{
  "model": "class-conditioned image flow-matching model",
  "dataset": "retinal OCT scans (Kermany 2017)",
  "train_examples": 49215,
  "image_size": 64,
  "horizontal_flip": true,
  "conditioning": "class",
  "arch": "unet",
  "objective": "flow_matching",
  "cond_dim": 128,
  "targets": ["finding"],
  "num_classes": 4,
  "cond_dropout": 0.1,
  "logit_normal_time": false,
  "norm": "groupnorm",
  "activation": "elu",
  "weight_standardization": false,
  "pixel_unshuffle": 2,
  "widths": [48, 96, 144, 192],
  "blocks_per_level": 2,
  "scale_shift_norm": false,
  "dropout": 0.05,
  "attention": false,
  "upsampling": "nearest_conv",
  "init": "torch_default",
  "residual_init": "scaled_by_depth",
  "optimizer": "muon",
  "muon_scale": "original",
  "lr": 0.0082,
  "momentum": 0.95,
  "nesterov": false,
  "orthogonalizer": "newton_schulz_5",
  "adamw_lr_other_params": 0.0013,
  "steps": 8300,
  "batch_size": 128,
  "epochs": 21.6,
  "lr_schedule": "cosine",
  "final_lr_fraction": 0,
  "warmup_steps": 240,
  "weight_decay": 0.02,
  "adamw_weight_decay_other_params": 0.01
}
Rows from block 7 of a small class-conditioned image flow-matching model, named by matrix and row number. Rows with one number belong to one channel. Each number is 128 + 32 x the weight over its row's rms, rounded and kept within 0 to 255. All counts start at 0. Numbers have three digits each.
Before each channel's rows are labels from the 100 images, of 14976 (inputs lightly noised), where the channel reaches its highest value: "strongest on" is what is common among them. Only what is clearly more common there than usual is listed. The data: retinal OCT scans (Kermany 2017). In brackets: how many of the 100, against the usual share in percent.
# convs0: first 3x3 conv (model.mid.1.convs.0.weight, 192x192x3x3, each kernel summed), inputs 0-95
# convs1: second 3x3 conv (model.mid.1.convs.1.weight, 192x192x3x3, transposed, each kernel summed), outputs 0-95

strongest on: finding: diabetic macular edema (30 vs 11.7)
convs0.121:082173151089112131081170139129150144148095093125152103089148108085191141162117123154131214122122137096133147147116091113131068119103152104142177105124146137141148099118163126124136130079122111115081076116152142165149117110182154143141139177174130141182157124093156143097131143108174167086
convs1.121:052115151104126167140151093157178155126157148069139141119151106122140165114110087144129119180088113119128154189126114146166163169120082119120141198128138124146161093103161100133077102154112202078128127097177141133166157105131158124107153137121110215182123116111114129100104136116136131175

strongest on: finding: normal (92 vs 51.6)
convs0.59:114136098098120142132139135127117117151135118168103118120212102163124098121193161098177162183121130158083142155151145118095157088145152142141139168176075115135106080081120106118146106085133123150101063130134153122090143077138133061136139096105155080091132138048132127134093139064104091195
convs1.59:157130111187158062114104154114144145153137061144101135173156162085112086116109149106091096076124145103139108130162149171136084144130176147141175144103099098125170081125131119128112081111129122128105116155129049121131156132101089180085083111137134177118139131141120137172121165181124101103

strongest on: finding: diabetic macular edema (35 vs 11.7)
convs0.7:094110173135142118099117132148124161143107150110126123130185159114106113078046071132094128093101118117133113123136100130128088125120069144132084135145154138125131180114158112107137112152134095084145115178111077131088194158205120094119144162140110168131150098125167172186138145098192162209
convs1.7:079112139157146160146100160051178101140105118148090148149078121109085079087175160180085163103110101108129116157095173125131102112141119127121165147156127104117118133126052193126143173105147158144148097187128158081102150138124116118172158114154174116168082115124157097096126097122123160110

strongest on: finding: normal (83 vs 51.6)
convs0.120:167120087187142101114119126105133136184117114202151144091093122029131130070194133122154121186091084135109099111176165149078135140116123105154162139145129073147136138123138149138116127113137127098160156093091155123159118128178128152197106143144232166100121128160150115167094150078144164174
convs1.120:186143128128146099166132160148053082127134127079132176139190091118149129196144129120135102142160177212195109082132140085138095114168132115122124156139147133117102146097153062111127083107123136141132131116155086115128130165191115109081175097119112153064073112131118205100166158126164159097

strongest on: finding: diabetic macular edema (38 vs 11.7)
convs0.179:122127101190109136154100125099170118174075175159130137129177164128095129168142150149065120077140172112103120130099100068107133136141135106096191101176128104183137125094057111124085084125144175158169035178105089133088191073136157116115133125113122195101105122113123152149124106068147101117
convs1.179:154138169172185163084170093181098146122099114165126158148111123141132122173068171135152150166150101137104120111195158142133098146123159086143123163131135159156146106111167095144132147157129118144116169120160073151167110054180152142105086076128062131155150126120114154126129146161142120148

strongest on: finding: choroidal neovascularization (65 vs 29.4)
convs0.138:097108094073109123137128162167092134136104147114137157117154096114089115089114091125067062161107142077082095127097146137095115057113085112068087106065126157137093084187157075129098099090099108131093153082128136110078176111131114096148112137125157147096152133088125129134138115150099146096
convs1.138:178153146137097139100158060171139185134119141135091137091078176157140111100163151108169171101123101093119138096144163130109171181151134068119135119183140120078122123140116178172197182178118160045133104151107151116113101084106154097124166129136126146158105155061138171074099104155135114151

strongest on: finding: choroidal neovascularization (59 vs 29.4)
convs0.98:067105126127133174106170135111082161149135101164151152063175167155131083133185116159152083172149104123083148124161078213151177154093102174071114185112149137153183092130137122091149188166103110106144120156167177106124176094171097110095167149078101138129180144086091069169116158065116082176
convs1.98:188171113125124086130120147155158109095146146077125181100097146135097134114145152088154145128168128158114145131106107073101115092085141114140138088145143159119103224116125133189150134130134140095114152071094129138156132121113124168092149080179171088108094108131168113091126123144135143096

strongest on: finding: diabetic macular edema (28 vs 11.7)
convs0.65:181115104120089156136130114116106113081072099091154117198136124139187153134153073129123124072142128160084126182118154029186121154150163093136081104093151138114105147076142150119158098061080081093090143166135166124130113106116123148147167167103106113139119161171153188135165177154134181144
convs1.65:089109117142139140101161135108090148184184061125155113101149109161145145170042220135095119157143170136094104101121105111042160118095114154171157186098120106069092119126124080132097113146155123148131102138144088113116159097096142142066145146184155097144121094118195179158141109126196119116

strongest on: finding: diabetic macular edema (38 vs 11.7)
convs0.32:106143089150125153099093061126099178178081124177148100100119108173133114117123144113164152153139120086097114120148148170079139150112113158115116163118154131117140062156123126144119035167158137147136112076141153125168146178189177185226107153110146158122162149099134153110116170205137130189
convs1.32:155145098123155117184123154161148107105164144154129090104073126186184121136113115112137097180170143110085136071072141044148156084116151152138129184093164042136139181140095093152145134139138121173107101140138123138126170166159139143120127140141138074114157120150150147133116100116125180037

strongest on: finding: choroidal neovascularization (60 vs 29.4)
convs0.16:073136127130111135146116109185115147105126151127169129083183129191097143111139104123151112075161170192135118168152169143158106128127194168081146124115107097125130123122167165113141107106146178132133155103122121137150099151120160099167165128111085137149106140070106177128102153127100140096
convs1.16:151139120141132107078143141110143165167117086123086127155134173109150134203111164212141140116063171121147154118134124111150139115174112164203140125116112196139117157070060088150122111084127107129127115098170121095074150091112101090083083136156099117168127120125101092100128121112176126121

strongest on: finding: drusen (32 vs 7.4)
convs0.156:097143090180102139109097132118055121145078104142174121060158094113093154113137183105130189155189131153105118108127142128103159126126168193173117119118131093142157088134152122140154123079136109087074092162142156147137152108156089137131112141108155151120128110096073143164135092196115170156
convs1.156:111150120159120159129157153120112134165163104097145103169117181124127171185054171175067085145096134130102119120126098126106113140112130088116164110160099138198107147102087090118111082105163180177093098119184131097184208095107114084090102185127070103209123134164103129132104186136134101158

strongest on: finding: diabetic macular edema (31 vs 11.7)
convs0.152:140146137156166149135145112094033147156103088137159122144136121140195164104162133149097098130106131194110134120093181058087139131167137149123083130194136040156063105149121157109131115123159161114124115189142106152119113072138077137146150171159121113136115138152138121156161124092115121166
convs1.152:147114178096077144086111181109158170112110112080184109089161163107119102147133116146124169133129102136139201131103034105115105143093139096080108128090081198135121157092158145081142163126104152147126126135146122149147172131145151161166129130109094123154183118067151145129141119172127089125

strongest on: finding: choroidal neovascularization (65 vs 29.4)
convs0.68:162135131116135175150076143117111159149143088122145058177132079182116105106156139087109180082120100122136113130131098134070150161145159098159123135131103122162053149181101093116086152141089077155178127188152154137122150122125134065097122080124196197140094161180109128117135143199120152145
convs1.68:157145142177139093176098101121127116185105149126169115081110138128142110104121115158112134156109093130112195157128178094102149143070082087065142137165126116160165121057120123095167121120145175098109131171096093117107126141138109180176109129123081128094132079093135107084139115115130112141

strongest on: finding: choroidal neovascularization (61 vs 29.4)
convs0.97:139128135138125135088088089124107129143130159140128125122117137188098088127129137089192123168130166164113105112109166164201121153169097139065134168132102111160102115181157121086104094175133104103150141137127069121139124130180179127151135155135152114183156173195131165136107216122116141167
convs1.97:152115109162111125110083173162151091160169120149149134088065194110085129081160160179100160092143144135162147128125157085147094113141151155109123055160111112110097184136073143141122158093123125158079143138103122071092134123138094131109154117177168118088102096148093083114103130154158066069

strongest on: finding: choroidal neovascularization (88 vs 29.4)
convs0.30:124103093180184140198139130191154106102132109140195144178109156171227160087157139107077147083167135130127127139157119091143120135143162200085149087146117138168098115122094135156107155101142156155119067132156135142120131091126109109146157123078095073078081105143079104073073096136106073089
convs1.30:134182106095099150133156115118156175130099188152152127139132134152125153188094057106139126180133102120120174070128085125171119094095134073135110161097120120155118161094157137159094111195132131099155176128171053108175061138166165151137138148133065147155196168115212176159137132146117150128

strongest on: finding: diabetic macular edema (42 vs 11.7)
convs0.36:097168124160145141131116105132122098112129100138073163200147104163135115166142169114145175183184131077112155130150125077130113165113079154141116139121151149122069081145129117084139111109113111110075119161108192170101149110145118105128087052105139076142124109112165119131108122167063084130
convs1.36:079138128175139090110101164063168134142143114183118159106131132128159151088141090134054135083157075104054125105160115135110158110142137078126149124143128096135121128092101137170176088106158142117121110136168130106177196174075100113115107138121126111131166171164122187155099116170185124142

strongest on: finding: diabetic macular edema (39 vs 11.7)
convs0.15:132109086153108136129168113056118164096141135121137140150107054205113100177195121142114193123120132109095159148111184120173177153110120157138134098194159152092135148079100144133122081065150108140141117139107185157115116088204141129148170131157138134129158114200173123142154133184167107149
convs1.15:065116177138128099126085137132127087155087076097138046115142136104135149129122133099100076162166093142173174143147178131133127193183123040122116141116109114141103056117202084091145143112116099103115090100123048146126177133158136157132110117077115140124111142059106117116144145095143112124

strongest on: finding: drusen (25 vs 7.4)
convs0.125:085174104073099130157067089172082100146106107165164069094106153130080162161137122089172190119134108111063112092110111152142065143124142117127120096129119095072154141148044153169160096084152155165176166099102184143091099108100149117163130142099086092120072153042111161102171149115069134150
convs1.125:182102109176158129184151142081123123112074177102138130165169081139119105070132145155128103127090140121071166125114148047150163092084126158180089118169143145166180148132099156123119094134139109167177114056122099081122089135107142118104150087178064134119096103111125190148160129081133155151

strongest on: finding: diabetic macular edema (33 vs 11.7)
convs0.90:142124081107096117099156085112125150153071134115106174160131097147093081158073141112172126131150146192068146114071137078125170128132126118092134087136132145122096128117137167100094084037141133083087127157152098108094138065164092068079088101108161107136152128117140139126152110126103151117
convs1.90:110143119114148141166169154070145112173157109173093168072095099124138167116157138165149157157137079122090101079160169183143101157135170074194140141156142162129191180129114113090139107109132141130115140076132169129197163101071163135106144171172097112172119175117187111157100129158141135168

strongest on: finding: diabetic macular edema (30 vs 11.7)
convs0.74:126135121109092099048112103124086097156109117124099127108136079083099067160099053130085097083077054088127110139098130123104107084096099124076131119195072076151117133116139171181156128135108108141089104109121078087139172132154152126064111157142101091147109098170133110119137132109132151146
convs1.74:076123111089121126120172127091132077199127109129133157066109190134156150162139162129126106062148135024149142139178147132149141135145180099161112157072154101092186135144141057054119091144133125113126108160142173121149123134143167052157105192173132133138136133094165128173114115167116090129

strongest on: finding: diabetic macular edema (85 vs 11.7)
convs0.39:122124136156143093155125112139115105102094136120101130130084118067171148145169130056169176152127157131047143077130163092152152116087123116088156154084064147121127141105126110084135105095145129149078099136161108111131115123098130125134133142116108104128137127215206157129183171166111134135
convs1.39:114117115095150135093123116165176122143124115163137163169093169152115145129101222112071110090106160122139079116094097159164081158160081137177099113161089125108090130117090130176130127143091136150109174157145143089126160136093146031135117173136100138144094119142139118151098113186151146183

strongest on: finding: normal (85 vs 51.6)
convs0.42:117122154153117147176131104055075135195136129149151113102152071124161105147163135102170172134096103102160125109132132155082129160115136124120149130147126142145144120141128114117141116152109112168174117174116246164113155140083140162159108097131168090106113155087125090115097086126117120167
convs1.42:189103123108179117105136118184094094088117174112146150122156138165109130148147068138108131120171153149183152188171178078138126091125138134152088142113078164173167093145126106131168077135143122113132084141143056186122162157177131122131121132121105137094149132148150198113167144167122186081

strongest on: finding: choroidal neovascularization (64 vs 29.4)
convs0.18:093092143169130115160107128168141185129140112172121160107085126125161124144155164154159120131197129127133112113110159129121114173143156144123080082138192139162061149174177126134131055124145143084162163129127156074073081124066099099103128157077156115124120156108096138120084127153103117125
convs1.18:141146133104124119146158087145168149111087233118128105119149127132089146196104059132134161188116139114100165162090097157148162081077075103130108204093096124107177126068184105166111114117157103132137108146139090163129088137155113155191108125180072112120179117056146186081165123116138167122

strongest on: finding: choroidal neovascularization (65 vs 29.4)
convs0.70:176094196096164091124140142130098175137101170116128128129110154119207115071142129108110133115134157176136143153122095150074073094202143099130156174168128091219104068151142140107134097154158136156114072181103100113136147141118134114089110099117163177103044058124099113095180155140125112093
convs1.70:137090090223167148125125105122118142132147167156152131119180103170134168144040117126153178094083086142126120116131162146152112169067084147151169102133102152093150143080083158179108154165164120090102135173124112145095150133187113125144147087123102144186125082114091151119144141175133123178

strongest on: finding: choroidal neovascularization (69 vs 29.4)
convs0.87:195137123145063087123147106094196121133151109105122102134108125116065109139134136156102114101117119149132106079087154064137166174100105136139103174158131165114102185131173079154101116076109089057120158140148145139205119115160136097147142136135154189171163130150166113166108146164144106125
convs1.87:126137139124144160088103141136082133146088076099098127087118098068161111077112125140133090134178110097114129177180118152121148216168133088092073135129141141129208081154155098116172195122110128103181121145151058122098098094114168153147078108108130167137199145089121115069110172106139137200

strongest on: finding: normal (83 vs 51.6)
convs0.51:204111141148080131176120134135146168152095140118137116154143085132109148096128115160144149143125158142092113170152111136116150135116135127148102094186117085145136112144104120122109113143151126145168078197140158194131148135131141154158075155162123152151156158183029139169079084102139121143
convs1.51:130160115170156123117127176139162071146119090136138148161125137113145107170150113151087148126140133113147134098081128146164096154140131156153156178129090149140105175143061150158128164092120121149091133174163130089115138150097135082133151169135120078130073145123144085151150175144148187170

strongest on: finding: choroidal neovascularization (61 vs 29.4)
convs0.91:109115063136123080118132162147089134132086157125111203096109140091134122108147115200099080159124120190065125122167144049126146093102099139084163157184140105133093142105128135114122065141137150121089103102149084111129123069169095096066128110118114085124094078126187136135169093080165134093
convs1.91:171158118226125095133137134166169178124111156160100106143121159109095086132119091147138173158142123105110116177088148169123120114136129145155139097103104106125128100133117137149048154101156124054142100143130111100106091147152129133127144091092168211158145115120060139087119094125124093133

strongest on: finding: normal (86 vs 51.6)
convs0.48:159115073162133171096126120124117163139168151122118139126147118100123145111091091145170137128056094116167145163144188098186123144097071099160113095108140123134098127079134131125125182145092146136177162105135087081103110143150100140155206112150102160155073098222088121131150160145188124132
convs1.48:083159128130128104061141137151157124105109121097123134131129179104167135181131192128084129149115121171109091203134129114074182118082140157125096157118098126148113142139097058113146172068115111155120111107122147120120071086128171142102098119116156098140096100061133185126077033130122130125

strongest on: finding: diabetic macular edema (35 vs 11.7)
convs0.147:034114140127178149165138105214098174158125141115177111100132142185123100150101156083186147124108141151065123126143096163086135172161165129100170200165174110119104120072176123118148148149149145112068141091123107154158121108113107126123129139136059132113105111122126164155120112144131095148
convs1.147:142106113146117136072098096120107107149144148114153130171106157179116148162175142160127156084126125190115143127195087105159059146036160114148133045156144141127075161133160131098158087115110075143127161120155131104152120116131095141072079098084165100104084145154143121116104120223139120161

strongest on: finding: choroidal neovascularization (59 vs 29.4)
convs0.29:087120145109115143153183165106115159150124134110084161117101117079174145125139093113111093126092147132063092134150230074084159158154136200122135160115111113115090142105162125121153131147177137085061125129136166135168153109180138072085137126135109118104163077069135117144104122145128105128
convs1.29:169162074166159079179063145089158135130159141196147101132092126128110104148158117152121129122181141093109177066146091144132096140099106106106127115134123072117099183131103163123101101103135129144102110152090125148133170167097111145119180145108180152066117157097124098124156114142168113109

strongest on: finding: diabetic macular edema (34 vs 11.7)
convs0.27:104130112139104135114144136104132117105178090167107154135148172127169134167185107128089129062073081102153121132095143112114123117193171200204186129156112123095146143142095160141161112097140127150153111184194142130142149129175098143101108102082097109116083135101175144136127137043104111092
convs1.27:108127110161176135112119095150140122101115133148176167160190142166131173171110154100095112144155106124133103152119053096145077109088148152164179101125126189191090126090162123128100106119082144180157146107085103118163199143150074120079135109094145126159182096172060139123145161165118116178

strongest on: finding: choroidal neovascularization (60 vs 29.4)
convs0.166:136089078158080122131143086146129129112060121135180106094103125109142105118182159125103107120100106155091129125095102131123159144102158167088119160132063139144129105139158131105131121038167179126185095104161169088115153117112150140083157155127189149082163183159136089156166141096105172158
convs1.166:143094125091162117137109094145138120134171132120120132185125123112109121151114089080129121116093101200079117116117125140119120138140155143176156120123081125139099168139121165196167087189076148130133169176152055160145140104167131110134116083122106093133099118137100112091116111162110150086

strongest on: finding: diabetic macular edema (45 vs 11.7)
convs0.34:102141088167152090118064130058094154127051126145116130114160138163062097141116069093115141092098159118065139126171137119141145152085096176140178133103091137067107136172116138122108104142098108132121128166158148078131147127127092110131141126116145161174160182145124116171114149135121134170
convs1.34:072079137072133168195168179115114071158165096086160123101100095089236146137121159190136110151129090140169106096059122103118108110084124126138127141159127165160077158093127112072128127088163102149104081120145135152153163126130098131147147183149121068121104072183151121125134134168110167083

strongest on: finding: diabetic macular edema (30 vs 11.7)
convs0.89:078124151133107145051116130133139128147125120173136067077148187113100127113118097084130106103123117148069115020136081131091107128117127130099137175159103162078153142140187150129108166126123125089098164121186132099152126124119135159136115128078103110188119096023091095116104112092141060163
convs1.89:105153110073104145144177200142135083103144114155140093114152136048178155110143074153141097128123084106120175159173153151138129141142137097132093132140142165145178091220196107088117135130169104078121156068116170137193155095121144137092090142112156119159179163166139150172070184151054121090

strongest on: finding: normal (88 vs 51.6)
convs0.86:131145115169179159148144189194139160113112146157108134121158102129166138133138109149119146161156151143061169166121170073137124072130144143151129117107109157095139172192115148144133121121165168186143119167080151189160095080089099053035060087125062097085127134135025116101109144123094136098
convs1.86:099154112108138167091170148086192173168116120131170174105150163149145119112151174132078131156069099161103106114085076149135130154137120128125110136132110148162110166146106171103140140129156107107130107059171171099134164137104117122137153180151155142145107183136185132109130096124155109169

strongest on: finding: diabetic macular edema (33 vs 11.7)
convs0.142:091101141125183161169134151140105148121139156199128176164105090160154120156089158111140155194201118069127129111135229101153077119094136149191128121130171112123140184125142150133140111153135114108100113116181140141145192093080067114123147093104122082082135077163098196152182084120127150083
convs1.142:139126122114150128134114101180185123133109104107135124115051144117076111116111138184090113131098110149095149134101191104171150153163112175150125146142129067143131183115044157128147209088131172132086124155133144154122105113165159071140135202185094183186131109119149076163173124140124065167

strongest on: finding: diabetic macular edema (51 vs 11.7)
convs0.57:121179142087097096138112102102121120116118090138086128170131133130174106106088116134109110110139141136040119099137131148102099154142102115127089157176093137170154130150134120166142098144123147115137038202106100164113143163162119124101103173158136218176115098156145177107109132143124113153
convs1.57:107091069169136123157074135132104144184158116116087086138078187139135162082136138085116150092194109057089122093162123141190151110099143136106185092129146094139125135089093206112131102116111136197073059160159149071127134138074128108089173166171121075138166099131119139129169139168125150113

strongest on: finding: diabetic macular edema (34 vs 11.7)
convs0.73:107126145123152124133135160196143160148113127084085145083106120107052117124166136125135096144089066167133150157108151055147106113135120087113104144092141181110124113105168146152161105071139086144143116047176145094160097152153119183163169118107121053169167183152125158147134109151134108115
convs1.73:134151102172130128126076149155179139107125111126150188211196155099154083141073079135068128126130106187112091121089071195171119128188134161150157065135130161085130069151136156136109157142155155150102150156141126114131137122147169108069100106133123102143156117133103084125156186121146112138

strongest on: finding: diabetic macular edema (58 vs 11.7)
convs0.13:069094120118134116174095096146117165167121128151155127117135119124095079097116104154143112196110119096063083122121149129132108113109121125157140190076161100138098116141147132152100151134165114122107109201182114095199146146118165098097099100107108127144159111117117145171118173060150131138
convs1.13:158133092191164128134180123102135094094142148114083119101070148148102068138100137142125136122081147114138169108078151105147122160108097159093140100143081078168112188164074159107125200147133135082122124111124195086071147125121106115117128165138113131127102111110117115108189069127163114133

strongest on: finding: diabetic macular edema (31 vs 11.7)
convs0.111:059128151209152117163150121124141135136105117147107155103121145214147073144195136113116180122149180140058117118103102134142120105137151138188141172161141144147094106188108156158097089114098157159193092203151113171116167153099159115135110114131152158096118121125086131160100131190153116153
convs1.111:159170120141167207100088162135092140149173148149151124113148121087065184127087096140171115157155085128109143189144154154156108163158126148091150117143109120096109171106147206083156153088125124126097153181116110114141108133163141141162101155158092159197128135087106123102158198183118110144

strongest on: finding: choroidal neovascularization (59 vs 29.4)
convs0.20:104170136123125136156111102160118133068142147170146125112110169155110115180174128116136121162149133170064145110141120081107136153157126089143112133175146133124122129108166141170120092144166175114132103103105188145102115179082155074130066105073072110153097122103154164102077097098132168154
convs1.20:098124102158159144107144061122094178140145175095103123146138105155134126129112124164070205129073107075116152146112170136167220116083090100111182098161112101102133178114112196184078130181167121099160160111112141106104154158117143180118180098180113135157185153104085132104167105105139096131

strongest on: finding: choroidal neovascularization (59 vs 29.4)
convs0.50:069129119143133112207118129180090131107114147123109111181143202096090141164174182084159216186145139127104144121181172133147168102119094115130092116141129111135210138099111106118165119150180142133059123092171164111149119137131121132133113132108127108108112162088182169119139125134167095077
convs1.50:142096112109149117109098087169182166126148117134100129168115116148151110105114072127114128097116107133057167140115104162077119171120117159172144068162108142157102115108095192155125155160163239184081125126071154110139104097126138112145148166148095129217134081102146162118172123122145110167

strongest on: finding: choroidal neovascularization (79 vs 29.4)
convs0.153:188120088102166127167095107094050164124115101112127112111133113161146146119123146092109119109149107112115100150148138152082129134134148152114144093221152124143162117167152106093109099150094116097095132092152159153063172137136113163191131207130159184116137203070158113184110164131106155126
convs1.153:163116124183093114114146102081170139073099115074113148130116158126097083137161094154145156123099123140128174159105130099094164137127108113070102154093083129144068114082112162159209157107119143090115119168138031167103091109187103149162159086137143142139114064114123108065171104095097148135

strongest on: finding: diabetic macular edema (29 vs 11.7)
convs0.2:126119101158095204134121132150113142127117094163129113135143118190137129064140093162120105147132166150172133115115128126157145167153148196137152151096137081151096122151159159083109123173139149102150184182153140110129062157148170175130161082195104158135157110109121170131122151155119153119
convs1.2:132127089141135066130135140094176138157138165152113127068121162138110171091111111115084173090094102103125131175198171116098140096152114107114129123122071154124177127141086137174113125099116142141075107105099111117153169107123129127124134144173130136178175160144120140090118124100136173135

strongest on: finding: diabetic macular edema (34 vs 11.7)
convs0.92:082163145145191132169111142125162176112134156165166162193172163119142143147146180043097117085144124097116143076139148151121123135130174161117164183164114125087092130122120149163105105138139194193148121118091139093095087117102116105129101108157122081084062095090157167143132097098157122072
convs1.92:150111101151141145124154076123120105151070169120164164148148166158127097152087138167101160145113087139150113140121152152147085110162128149191148109128175146145157138088118124101099136140123110135117100149161121159154200141152144102075159142134100131149203112189094155181101178150115120147

strongest on: finding: diabetic macular edema (28 vs 11.7)
convs0.93:024143162134108168125158089102151161180082130108140128135141105142137097164103145109157184180106177119052130121191185206120172127068133172180222105071167099070119126100142164151133121103121136170110146161109151137121142182125155140131106148144176093132086106129141129104115122152145117150
convs1.93:133164147130168084160115143129147178136138117203078103065105184145100113107103151160104161129179124117094078130085200135185117124149158120143159147142107094152122135140131129145113098116159104091091075126125114098121120087133123094120178172177079144175126102176103150100136119129143110138