Weights of a small class-conditioned image flow-matching model.
Model: arch unet, norm groupnorm.
Training: muon at rate 0.0082, 8300 steps.
Data: trained on retinal OCT scans (Kermany 2017), 49215 training examples.
Rows from block 3 of a small class-conditioned image flow-matching model, named by matrix and row number. Rows with one number belong to one channel. Each number is 128 + 32 x the weight over its row's rms, rounded and kept within 0 to 255. All counts start at 0. Numbers have three digits each.
Before each channel's rows are labels from the 100 images, of 14976 (inputs lightly noised), where the channel reaches its highest value: "patch colour" is the nearest of a few named colours to the mean colour under the peak. Only what is clearly more common there than usual is listed. The data: retinal OCT scans (Kermany 2017). In brackets: how many of the 100.
# convs0: first 3x3 conv (model.enc.1.1.convs.0.weight, 96x96x3x3, each kernel summed), inputs 0-95
# convs1: second 3x3 conv (model.enc.1.1.convs.1.weight, 96x96x3x3, transposed, each kernel summed), outputs 0-95

patch colour: white (51); grey (48)
convs0.73:167078123096114146126114091119118121138127143098137170164165120117161126109201142128108131146132098125136139124105108097170111115068090103124133120103157218164086116138142146149101141115022086105182137117090104129106122127128111095069171194101141106098040104104120128168129187146071091112
convs1.73:140095152092167116102119175110148129120198140217177121160135104177087113146108106122170177111133167138166129128141160178193169100105107092109108112142069109170148102119137122135099146135170135142072135134195086123148142098169116157184137113184145155180131155146145149071101175127144131188

patch colour: white (75)
convs0.21:140184122113152101112146088119097165118116112215112096102148100079145155136091112052130139118172108109111131124139122157157117132145176108176103097187094148104169191095117073166142147123176124136129055075204132127048104116126144080094133159099080117148160093117127117162123121109109138151
convs1.21:111135150192130152188092156142105103196101132150106098182121130160161147142143161183138137133072153112119133145070135082109148092074104168065128156133163130120121169126139091112162139118166201153076164152100109105189107140151089079107081089092162143129144173140115082188136146087125147126

patch colour: white (100)
convs0.28:130121085116176111096109140132173144140145137191155132110147119121127151135100135133153104206105146124154190126105105107130137129176119116119180108042139038090163038122146071105151098137216120177160156110113131207137106128116167115121114135109157131095135116116133111131148100140193136152
convs1.28:129127130152099159169106110126101129123114130191103128125083151131129143100151171114132174103148147055169084140144122082096138106146113145153088136138089005114154216105143102127174151122103158121094103100142132113142154114131118101128178034195103134131108136101098137129120200114085115123

patch colour: white (78)
convs0.62:150160093122147111104143084137153192128138147178086109151118101155103139167153168160145125156162142116067158130106133115080168170142255140197121135135072110145112098099112117140100107066138095132104107124101168144122117135146198101180119088152108124149179158126200114132121126126125162161
convs1.62:052160105100093124143097170139093117099131096164121150141138114164178158107117144142135135108107144123141104154097135149106095081094012073156126139159143185189139141163119080090144137203144160108143118083147111170111144130173088166114127125109108080117122086095103204097142131103147087109

patch colour: grey (51)
convs0.38:104134149094134129120142148105145140128128095118157172147090155124099215135077170068145134121147145148172131126125115117000116112191131157097120083084141096094133165151086110056106144034194123121139147063128111125144114099097139107119150121128142157150141139129133124132129165094156102163
convs1.38:137104115168117172132137160134135138126152180118033142119127072126117133099135095118152092161133136070092136111134085077115131131133140110191147166185147046052124143125093074166158112096083117168131077124163161166168139101170180132128133109062128097101129098151100123126138113150082102083

patch colour: white (95)
convs0.68:124151098137121090086116141145149181160141151074133187129155151148106154170147140117161100192148136074071154138149146120112139163135180153119119092128091105092123076109135093172148109067164028157137119085092160192121119113160119193191101162123168125144172137113143119102133166118167145162
convs1.68:130135116148124171157108167121070135129131077172096113183073095170172137067137145177149126095125131184171117114078158133128129130071069139155096172140110109166127163157123178079147112189136168058090123140142098098150106128151134055097128107173139192122110141108123181113140122114097111088

patch colour: white (38)
convs0.14:152197105105097057106073109128154231094147110118089131174107086135136159130133117116184124219119089070118167164140118115112117143162195115140135131136083184147110108157113142098136128112157112193115126136131074122156156137133127134141200148127132106114171103107183086144119108163126124130
convs1.14:091143090108172184142142146083125035133095071150126149128134120130182122113125118127123129186112156150131115131184120098099096118063110081060145095151126141085156132101109091167128130159093117096071106157115116124115111129175089136074065132188122132123163165193101139148155170094150125182

patch colour: white (100)
convs0.8:115101077191072072129121113096116202146130084122128071130137155137141158110100117124082124158146069142109109130161171121198119104140062157101113153143160112151100122082100123135099083073098174151160123111096139134124134118109173105106057182134089129215090118123160102126149131148143164166
convs1.8:130118167113210095129094136135155170127079094147158162110128126098096167169137102168120138123107113184133123147154155134119130144164155126135093153132066094166130147078115191166130122142114139106170091061129155156192094163162130091097170047170106143166095155126133174075110195126131145083

patch colour: white (50)
convs0.7:092143179162137132108115121161182115120069108232157099108133125135146126147097139144119137087158159148109144148191132124042149132138148109144116176183069092116109158160106165101115143165149096149139166129194077098108148162157134139142157129126092171186136114176105184107104129174168091130
convs1.7:086114107125129082140129112125100160104108144141136165147133168091196150098147154108119105119125100137131065133098159095213117129155121130143139130115186136100148147136160173151081138200175088132099071045070107091158173133114109166098136093137119067112063132156186110091102163139132148102

patch colour: grey (99)
convs0.1:136049103130081109132174149131149084149161198081111109138162074096146170094138099123112191116137096177115105148147174139150169139114054125116144098094170119193097152092138139193076149120093158128117122215142144148131151067092145159148114119142081093146115156096090139137114140128110135118
convs1.1:118163140112138157127058095180164152157116062109133180168098179183076170155149140127150085113105159140147119115109146152142135098120158105100077065125081113139063117137118175113115119091101110102127106066152167171157086149135179076219134140125131108145138109100136131141103124136191085117

patch colour: grey (69)
convs0.71:165155177112140114134134147093103118104070139145098116127115177149147093110170112204155144095141161138117108134123142109105118183153176096137133182145136171144107094072079151096127105203042125117071113129123164077220133130139092135139159082162129155180148133163139147088093129116086147148
convs1.71:095112099130123143118136125138083186117147120143140089100145104140151188107116124078085163055137090117109123108167139138112079088082100143131077142206184022170160171190133125121116110149099157141195125134151119136092152180121163146147142130116105080118116140169143129115102116152175101076

patch colour: white (90)
convs0.11:104134169136158177144133078162141127123112154150145174099115141115180239144125118167110123150129150081130147122140089150102142125056148162119118204152145136173145126168147162129137108162123117121101146142135170084181125138165098163171181137159193154199084111142132214147144133138147147132
convs1.11:187090103151177142105045096133117129141146144099127110158184104138158095107126126098092138060138124099136132143152112183218164066112129151143152099105094101061127095110137098120113132174096137152060143094125114151122151123135131114052091122144158124177075123100141150108115184153107089083

patch colour: white (100)
convs0.95:124033152090129103081127120109158140132134143113154144120130137130083141131129107144081129080111134101100121100126093099150142125053022122067140123116139047129067090058103113109080141131103129112117124084095168112133081105080081119156147133128166095097064161120132165095134158123108119113
convs1.95:140083132112115139184160168041122206148146091172151150137095098113113180139151126135120151176127151098107110104104167121121072152169089115125155125070099102082132143136115141110135119120136070057155133067073137140094117140119120105100109126135120184159088140122100206161121116198081154128

patch colour: grey (99)
convs0.51:141128155140128127103112103170150083172117172045165138147152151127184133093140144142112129106113130140116113122140115130076124120179123171098126232133129102209091064086106159163133103102139053124116065151158153135192163114134140090072164099143115115187146140137091150157104130133121113101
convs1.51:115164155134112135142139205124109208126171140138106121120122061133151138094145106086120119125152077095120149070130108099151097145057095041179108108124116142118097180201136101126142157130096116128172115131132061166146094126141145106185118111129123195145147106161185083095121115149167097122